{"model": "contrastive audio-text model", "dataset": "single notes of musical instruments (NSynth)", "train_examples": 184686, "gain_aug_db": 10, "noise_aug": 0.002, "time_shift_ms": 100, "n_mels": 64, "hop_length": 160, "input": "log_mel", "spec_augment": true, "win_length": 400, "tokenizer": "word", "vocab_size": 106, "loss": "sigmoid", "embed_dim": 128, "encoder_arch": "mlp_mixer", "encoder_norm": "layernorm", "encoder_norm_position": "pre", "encoder_activation": "gelu", "encoder_mlp_ratio": 4, "encoder_parallel_block": false, "encoder_inner_norm": false, "encoder_drop_path": 0.1, "encoder_patch_size": [8, 8], "encoder_conv_stem": false, "encoder_layers": 12, "encoder_width": 256, "text_encoder_causal": true, "text_encoder_width": 256, "text_encoder_layers": 6, "text_encoder_norm": "layernorm", "text_encoder_norm_position": "pre", "text_encoder_activation": "star_relu", "text_encoder_mlp_ratio": 6, "text_encoder_head_dim": 16, "text_encoder_fused_qkv": true, "text_encoder_bias": "all", "text_encoder_qk_norm": false, "text_encoder_layer_scale_init": 1.0, "text_encoder_parallel_block": false, "text_encoder_dropout": 0.1, "text_encoder_inner_norm": false, "text_encoder_drop_path": 0.15, "text_encoder_positions": "rope", "init": "torch_default", "residual_init": "scaled_by_depth", "optimizer": "soap", "beta2": 0.999, "learning_rate": 0.0014, "beta1": 0.95, "shampoo_beta": 0.999, "eps": 1e-08, "precondition_frequency": 10, "max_precond_dim": 512, "one_sided": false, "adamw_lr_other_params": 0.0024, "max_grad_norm": 3.0, "max_steps": 2800, "batch_size": 64, "epochs": 1.0, "lr_schedule": "cosine", "final_lr_fraction": 0, "warmup_steps": 80, "weight_decay": 0.1, "adamw_weight_decay_other_params": 0.05}
Rows from block 9 of the audio encoder of a small contrastive audio-text model, named by matrix and row number. Rows with one number belong to one neuron. Each number is 500 + 40 x the weight over its row's rms, rounded and kept within 0 to 999. All counts start at 0. Numbers have three digits each. After the name is the row's rms in percent of the matrix's.
After each neuron's rows are labels from the 100 clips, of 14976, where the neuron reaches its highest value: "strongest on" is what is common among them. Only what is clearly more common there than usual is listed. The data: single notes of musical instruments (NSynth). In brackets: how many of the 100, against the usual share in percent.
# fc1: MLP up (encoder.blocks.9.mlp.fc1.weight, 1024x256), inputs 0-255
# fc2: MLP down (encoder.blocks.9.mlp.fc2.weight, 256x1024, transposed), outputs 0-255

fc1.235 093:510514524549568487562501458492444547604605516552474491517532506550447521490517492535488444555527543502481472477474500489489515476446443411491424509494488457534508524534530521514488506460477517527533464530433474495489518450516480535486439441550504510505524501430555493519494543519564392488562502478482523504505473458503579516443489552451558498436438539428565487538469518463512486512463438586489537454510538467489490570498515503525536567602502497448450485544493472452459517452599562560474459422562504518522492526491500502474543522520490529423534455511521524535470565458499471538428542519501485507500470506476588522496518451499457422441558483461489508511484511427491570481523558492473435460475479571488490475568463465467443549508491507531450462488540488548493401493477548
fc2.235 085:474529440427478530487476534412501515462453489505480493443492496476572488599512482450516537473556504447538534476493584517500463500539493602469537477425460515470519543476527475485479568493453519471426473511547524467501494527600543529501575472525469438574450472447462469498443559498474534475513496468510535516522608517501496506521482548488513474524460492559445513448537511503476494468546505429463480498480481432508546446492456479503477495496523506512502559515442435513512519567434455527523503465504515527531542528515493499470429453452615498472535546471512534543537406510484530500591452437484494414505476560487459548504454496493500495528436516495455497485498563475521456438564471494480565538458552412483535493499560524527601537575551518492560469473468552498511532514528435
strongest on: octave 2 (39 vs 14.2); octave 1 (33 vs 12.1)

fc1.361 104:557515518523466542457535448464472537506545525555512503552481467469455434469525509461474469462430586459574522564526444494496499412533468441561490454517452563495523475525491499537486511562491468493543503508486468442476468496487515531539453524450552461428426557574530489480481494473515536509560503436582473509501570445439517449430478412496474433438557512487516476498533461449461593535496500551505553528475512523425474501524540521532525514539508495537458488524576480526505525476639513526493545509546483384474452496457506501462561531512528470515492541507487465523459541465442531545509458513542533505504545465567450491446564526479488510507494486494430499480471490409444515539489532555539512483565534576493529515541456583542501459452464505501547467503526480461513425472512510
fc2.361 106:533488543473539558492542502542473492496419417561513518489517533587538507501534535524466528473563510518535488506503490433515431502563532547545514553533488527489528459500573455433484492449535485552452503492526563545473449493469520487382483447473476486517614493470454481443534544487491467442556578526504559522495509533452514490504508515453560525473434500558495505467476471553457438478559586487496469445511506481475449466522489406412467551525429528540555563462470456463542521519428429554463493521455514463550436477462487551482483461446481533515445502549454473461569523580590514473454475503532457490489483542501451452499521423482549491456476543536500464521531450542501547490394456492511511491539473514539534540529545520504503554508482472521453538493504564479513547490496498
strongest on: octave 2 (44 vs 14.2); pitch class G# (26 vs 8.2)

fc1.715 097:535391439556492498526517503587471445514486507517532521478478531515604425551494499497518481461524523561512543398528545542487486453504424512528500519530596536523421509502502557484504480446505476539542494505441518515502497495420489489520542454586496503504513477442467492545618446477493443523470546513471504473466459456461500437489530482493497449410457509507494446457482533487574573493487524592511454515578530524607553503538486437490505524452573468499394514499512400446449478551556581502549450512540541494533378489543486488470532499495514507493433523481513439487527508489428459450488496542522527517485480529583466460552526517515495488506440488502510536463487495526473530524513512478516462527519528504519487443531535535463428486529513474466485546469493492525509521498442506
fc2.715 095:518488555529459469485508494567505514467525513552487478490516456461572455497505507475550498548483537533461513433435436546497433490498473465468458519536525536518609470515551482453474520540520502487508497514503498485459602575476558534543474503435476532511533461496529506440494541472564504518458504458458516493600470468478447518543534498390521510499488518480509469498508552510477550509539512584460572586567479532535447471476494517532519503486572511477481465412519493489518474445522456455514481393602579504489419485493433490489509444435504514475523531549492444496438466546538544524516508521506540463522504503478473508476478508467567542452453475434497490486534525458506544459462504461504515511466473445521555455501467496582459391645488478476432478448509511567534484542499500
strongest on: pitch class A (93 vs 8.7); octave 3 (60 vs 17); note: A3 (55 vs 1.6)

fc1.498 082:484435492484517514558563511526538476471539534468438541475512552489522505457565477510541492474552562457580542548471458530498540478483553546539453538554478515509466502453524473471543395492514526503466439482491426473416544526514427426458541552512514487460535502485460472545470539556413513581460535467550535474496494459423458491448488559427516454506534569419498559508469494486508553434482508510504502497454574446517436538421570469537501512470578514532530462517485457565518475507424497542471471520495507459535604540481477506441510474546481521486496476474475463510534495446489531467508574508498486483545540471484508508499482494550413552439540529560459467531427504532548479502489457485531467532480522486526448442458496537522473558425509584462426542514454514466486445449492522
fc2.498 054:549572522547526538491472406471407530570535438572528462469525495510476480570441468512481554470461521480452520476498439484570494489506480485493577401493503505526522525489529493499483513521498530472549502501513497496499490549461558523521533591508491550508391478460499488566506486458535489425511570451556517518618530524498468449508449496509496517427450499519485502527600480485471503476455465465463519490461524495498539525503449526417487486541428531427409522571496501563494543566455523460515452455425543456526534473513497515555474495474530480466514507476525518521468477441548492536534489470490454541536515541529470588477518484459522472542535479562463549503472399474506499533472485493496510483604441417474483499483558470546501480573505479459544457437503458553520552468498560
strongest on: octave 2 (34 vs 14.2); organ (29 vs 11.8); pitch class D# (27 vs 8.3)

fc1.593 089:422509436464554441474550440490444470535528511420580521570482558558476432553495529544490400466510507450542528529475490501450495500518551543485535530531472477565507495493505482487488524478504518504526393517452531457489521506542500541399424482523467543480567557496509508489532496541474516496490495548521454523493479411488475511527521494499544463452494535493528483525605464507530510551460473491561460477505462477539493517463511443515486555499444504455491517519467606561589507486511494518503518476538524552523486556534444452526443505470510452548399473511475479451494531501451541448459475461502541524532464519561482468423548541482539459590504489457449458446442530475433536563518492474514542496501473565460519502459525442407445468523480480557514495449534544451424479517538432
fc2.593 087:454493585559477495523478496501552534425478520572492453437490492485505537477486453453483572529515434536473551534552490496570468448458429432520526525494548510471523439474437524439518467548492533487500525441580453563525534520422516547608549531519508399534491487472511561501425511513523481524461494457504469428508572559487534497474452503490513528515479534482483504464462589411463579468506450526509566512492501524435514466538538462492524471483479542549506519479527405446456476483424555549535429504466466478482505478483536526427538473482488494459545476540443520540499494520590503458531489491488452477515575503524476566552501488504490510463537508430513571483509416503479520479468545432545554566467534492560502497551440478542507499497494505457493460460507483538550508462451574
strongest on: pitch class A (26 vs 8.7); pitch class E (25 vs 8.2)

fc1.370 105:528510516495495460502493428472459470484545568437524469515525475448497445497497461480524481508480516491540532485574495538464504468500470540468517443527541579548495469529508479529554518494446507484430494457509477484489463508500546427591536452469505544478466510532529479483496562582460486533535525486447518574499498519520480498512539521437482527580510515493523423487496535511530453474516493451459550487513529480430556536499509497472526566542475483491523495453503540541561520505484531549619504489550510538529582487469455496510425485545558413443435401481491475447570448371494470566482490539529583455510547503539547502495534506505450489543473606556497507469412502477470470443540411544508522500542530446498478516580518505504534520468575459571506512473496493457460522572554444
fc2.370 114:464534512478450550482451505538432498476476474536538507455562463479476516509476539477501504520558498593431484522457518458573559552525521430562505513552476392519469564502504498517463539511528535515576448473504519578485488408534436552461493476521550452578508461481490511514475543433518523535460467536536506497541547458481508488453447529539481451469452562560551561393511436474471605466515457511513470483468494507593550486506476459538542498542479516476491480572532498537483464501489514474425446476485472500532525491457547515445453415484457483531492535431496493525552553571520446511489483446537410487439449495454535547460452485520499506428483462480458522523557439512538501494501553455489512529545481528475450500446536504541518537604513515527513489521514512545598495476465479
strongest on: octave 2 (73 vs 14.2); pitch class G# (39 vs 8.2); note: G#2 (33 vs 1.1); pitch class: A (30 vs 8.7)

fc1.549 087:426431486418540560528506471557519522474445506498527543496508446447498404471426428498473516466504605511484446537470521541528484474519437551556456540545475481515458507484470523531505498507481499553504549503480485439457477564569426510502482509506564538474500476487510538522480472460551499471450492567456509533554480554508508466454564605564507483479559479558433509622487490543538521473523430503426521505510484468485529518559511555451498500530558471526473494456489446548483449509479524464536489463460484485519516521524515484462573497445488409522568436532468512538530508478493496490516470449496500540530492495464403516538471529601496536503555406531483525534489467470518496449531437502500479488481507525478564486521432522512562420440538547512485413470534447465513470551455442
fc2.549 080:543559581587564489478473598501539502518474446470520502500488501521472531511566509453512505486490468481539453466538505532444516478485530437439537477484491560557556495548520553409523456484509567458532476466518557544571534387449485458468511509539488516457461491452418497585454453501483452473488416502452454508507479485497496476500510460441535514472478436574577499534550467493511442464489581492452499477506552514483505503565545499453500544496525585485462498477507570479502460465524458505529490502448517487494435563550506481523476474552505506506470555481482534464465444459509491527489567471550525524478550488570511473405527511471547498467492465539498547459535531496468499555488529513557523468513511355436490565452498492442502457489459534493526551474453566518422485535586498
strongest on: octave 2 (35 vs 14.2); pitch class B (33 vs 8.6); note: B2 (31 vs 1.2)

fc1.318 096:536473463495531519435596518517481534594506545444484479462552476454464500477553521489516448566469450490468501524479525421511470485436470489457484501521464496504429464511441490473470448561518475482538563465568539499484562510486493497423444441492492503519571509495500553495511415518480460542575554459538535473530494510452607493440492468549481424476495563568544498489480466470543529464521514534469441478458502458481525477490528529489534478464552469486450528514563450458543475541515506473524549554517426612479535496518443524557544536504489514489488433546526466447453440506539554492522477512460501531471491485454468546547492512562404450585490467582542568500525551464493550487538537520473498497544509531533514449475512417559485505455579480492473503520530548559512452461563564
fc2.318 094:438455485541461528491461505471551500434473470559487526529470500500557569484467495489476485451504558523480499495520466528527478492561476506449524473460471491520511445435553498533469550491498557475526438512501466492528461553452558515565486499488591539517489516488556528498461482498488486457495496531533388522476519479511505500544508454524506477601571475490531576541501545580456454476505482517489550494498494544507452492537450433452438453534522519491505506533557555447545563457442494498501474530463536310566526544432511476484544420456530546488503507507544475482469477524432493498486569528514483523444524510454459527500538462433595506492536520413486410483430506478544497541505512443488503559494461461488592495507550502475508529511546515514428558473504524458488558564426498
strongest on: pitch class A (28 vs 8.7)

fc1.644 098:539490513509526473474516488467511596511527493524615476548561459460475463512520516459498467500509502475443455553523431433544465479430501429509527443511418553449472542460542412535514521499520529487519525523494501480446514516512495488492491475463531473494534503431524509463573530482544554557527554485606497410491524434470492433478499457444459460553525462471482535477436473504498516542469513566530443512432469493429487561507599511475514463516554473486481483483504544518429549447531558517532571509514458438499528511457470523533508479544546478523526440490447480532460565531543537481444484521446509422429515496473473527449520495447486494492521484498546504457480487392507543521573514521496451538497534439535502533560474438530573560564468443565492614494520461523506513495490513
fc2.644 081:481441480545479566441589450453491474452472449547452518464467541555547515472538488494555537501503484474535489547491561458437465457549469549426520512439503494559498434483521534536447530495468516428474503481581516500572498510480528499485496458495528478471452462489490534422441501513499518399594454521521504505539517526496485518583506556542496570480484484505538476509466565528540503532518577435430522523498404490438473474466508493483505509569507443531513502569413446476569487489474510506458531465465515505522519515472508462508450535484509515519527430598588531463571418499498526507547512477538533546565504486431497457531451489484519485557509545460470462584554528484531500478463475557488548501494447537423600454503524527541455493416506506488552464505499496501452497472487430
strongest on: octave 2 (50 vs 14.2)

fc1.305 096:496472488460425570482517552528520527502505469487561538568479463544546508537471524515502414456515456528490489585534530446510523502500420474481495520503466499496509470495487521507525513548526469516506519487522470483501480530520516516502501513525526486443456512530536558525517492463502450538561471474474490438487474533479517510559496488435497534429465430513472482527497404582525492463539484513460520460501471409493516454506595471546481454513468491611404474495552510522448448547520556474435484573401492474493533514547467460537445543513477551486651508531477571580461593526501551536486481466509462459546498498519471490508504479525385549531535464550521478553525463475495498518516551517516610447529554462509553452494474507496542463465498453478554499502496483466555382471516520
fc2.305 080:508488493573523436506543512516460514538478494564489466494519550573482502527501539475601502483546531442533464452526521487521512458522512466448527421517517475504574380581600462473542484467488498508476543382469545516590434438497480473510539496483576498441487553486495533489401500535523472475510531547541524501507445414516535470463513504458500453436496501377477554472480464524556521496472498470538532476548558534492446520495532477456504504535576583508444510501470416531525522485411507558479446437523503511446462509551515523520513546531483450491439486518533560517532526510538490464433488519515515512463494489502483466542506473543535505583502502431475516444529544506540564445487422458507453488461508528507516566482521492560510525470427521502456509494518503577452540516463497
strongest on: octave 2 (67 vs 14.2); pitch class A# (30 vs 8.7); note: A#2 (28 vs 1.3)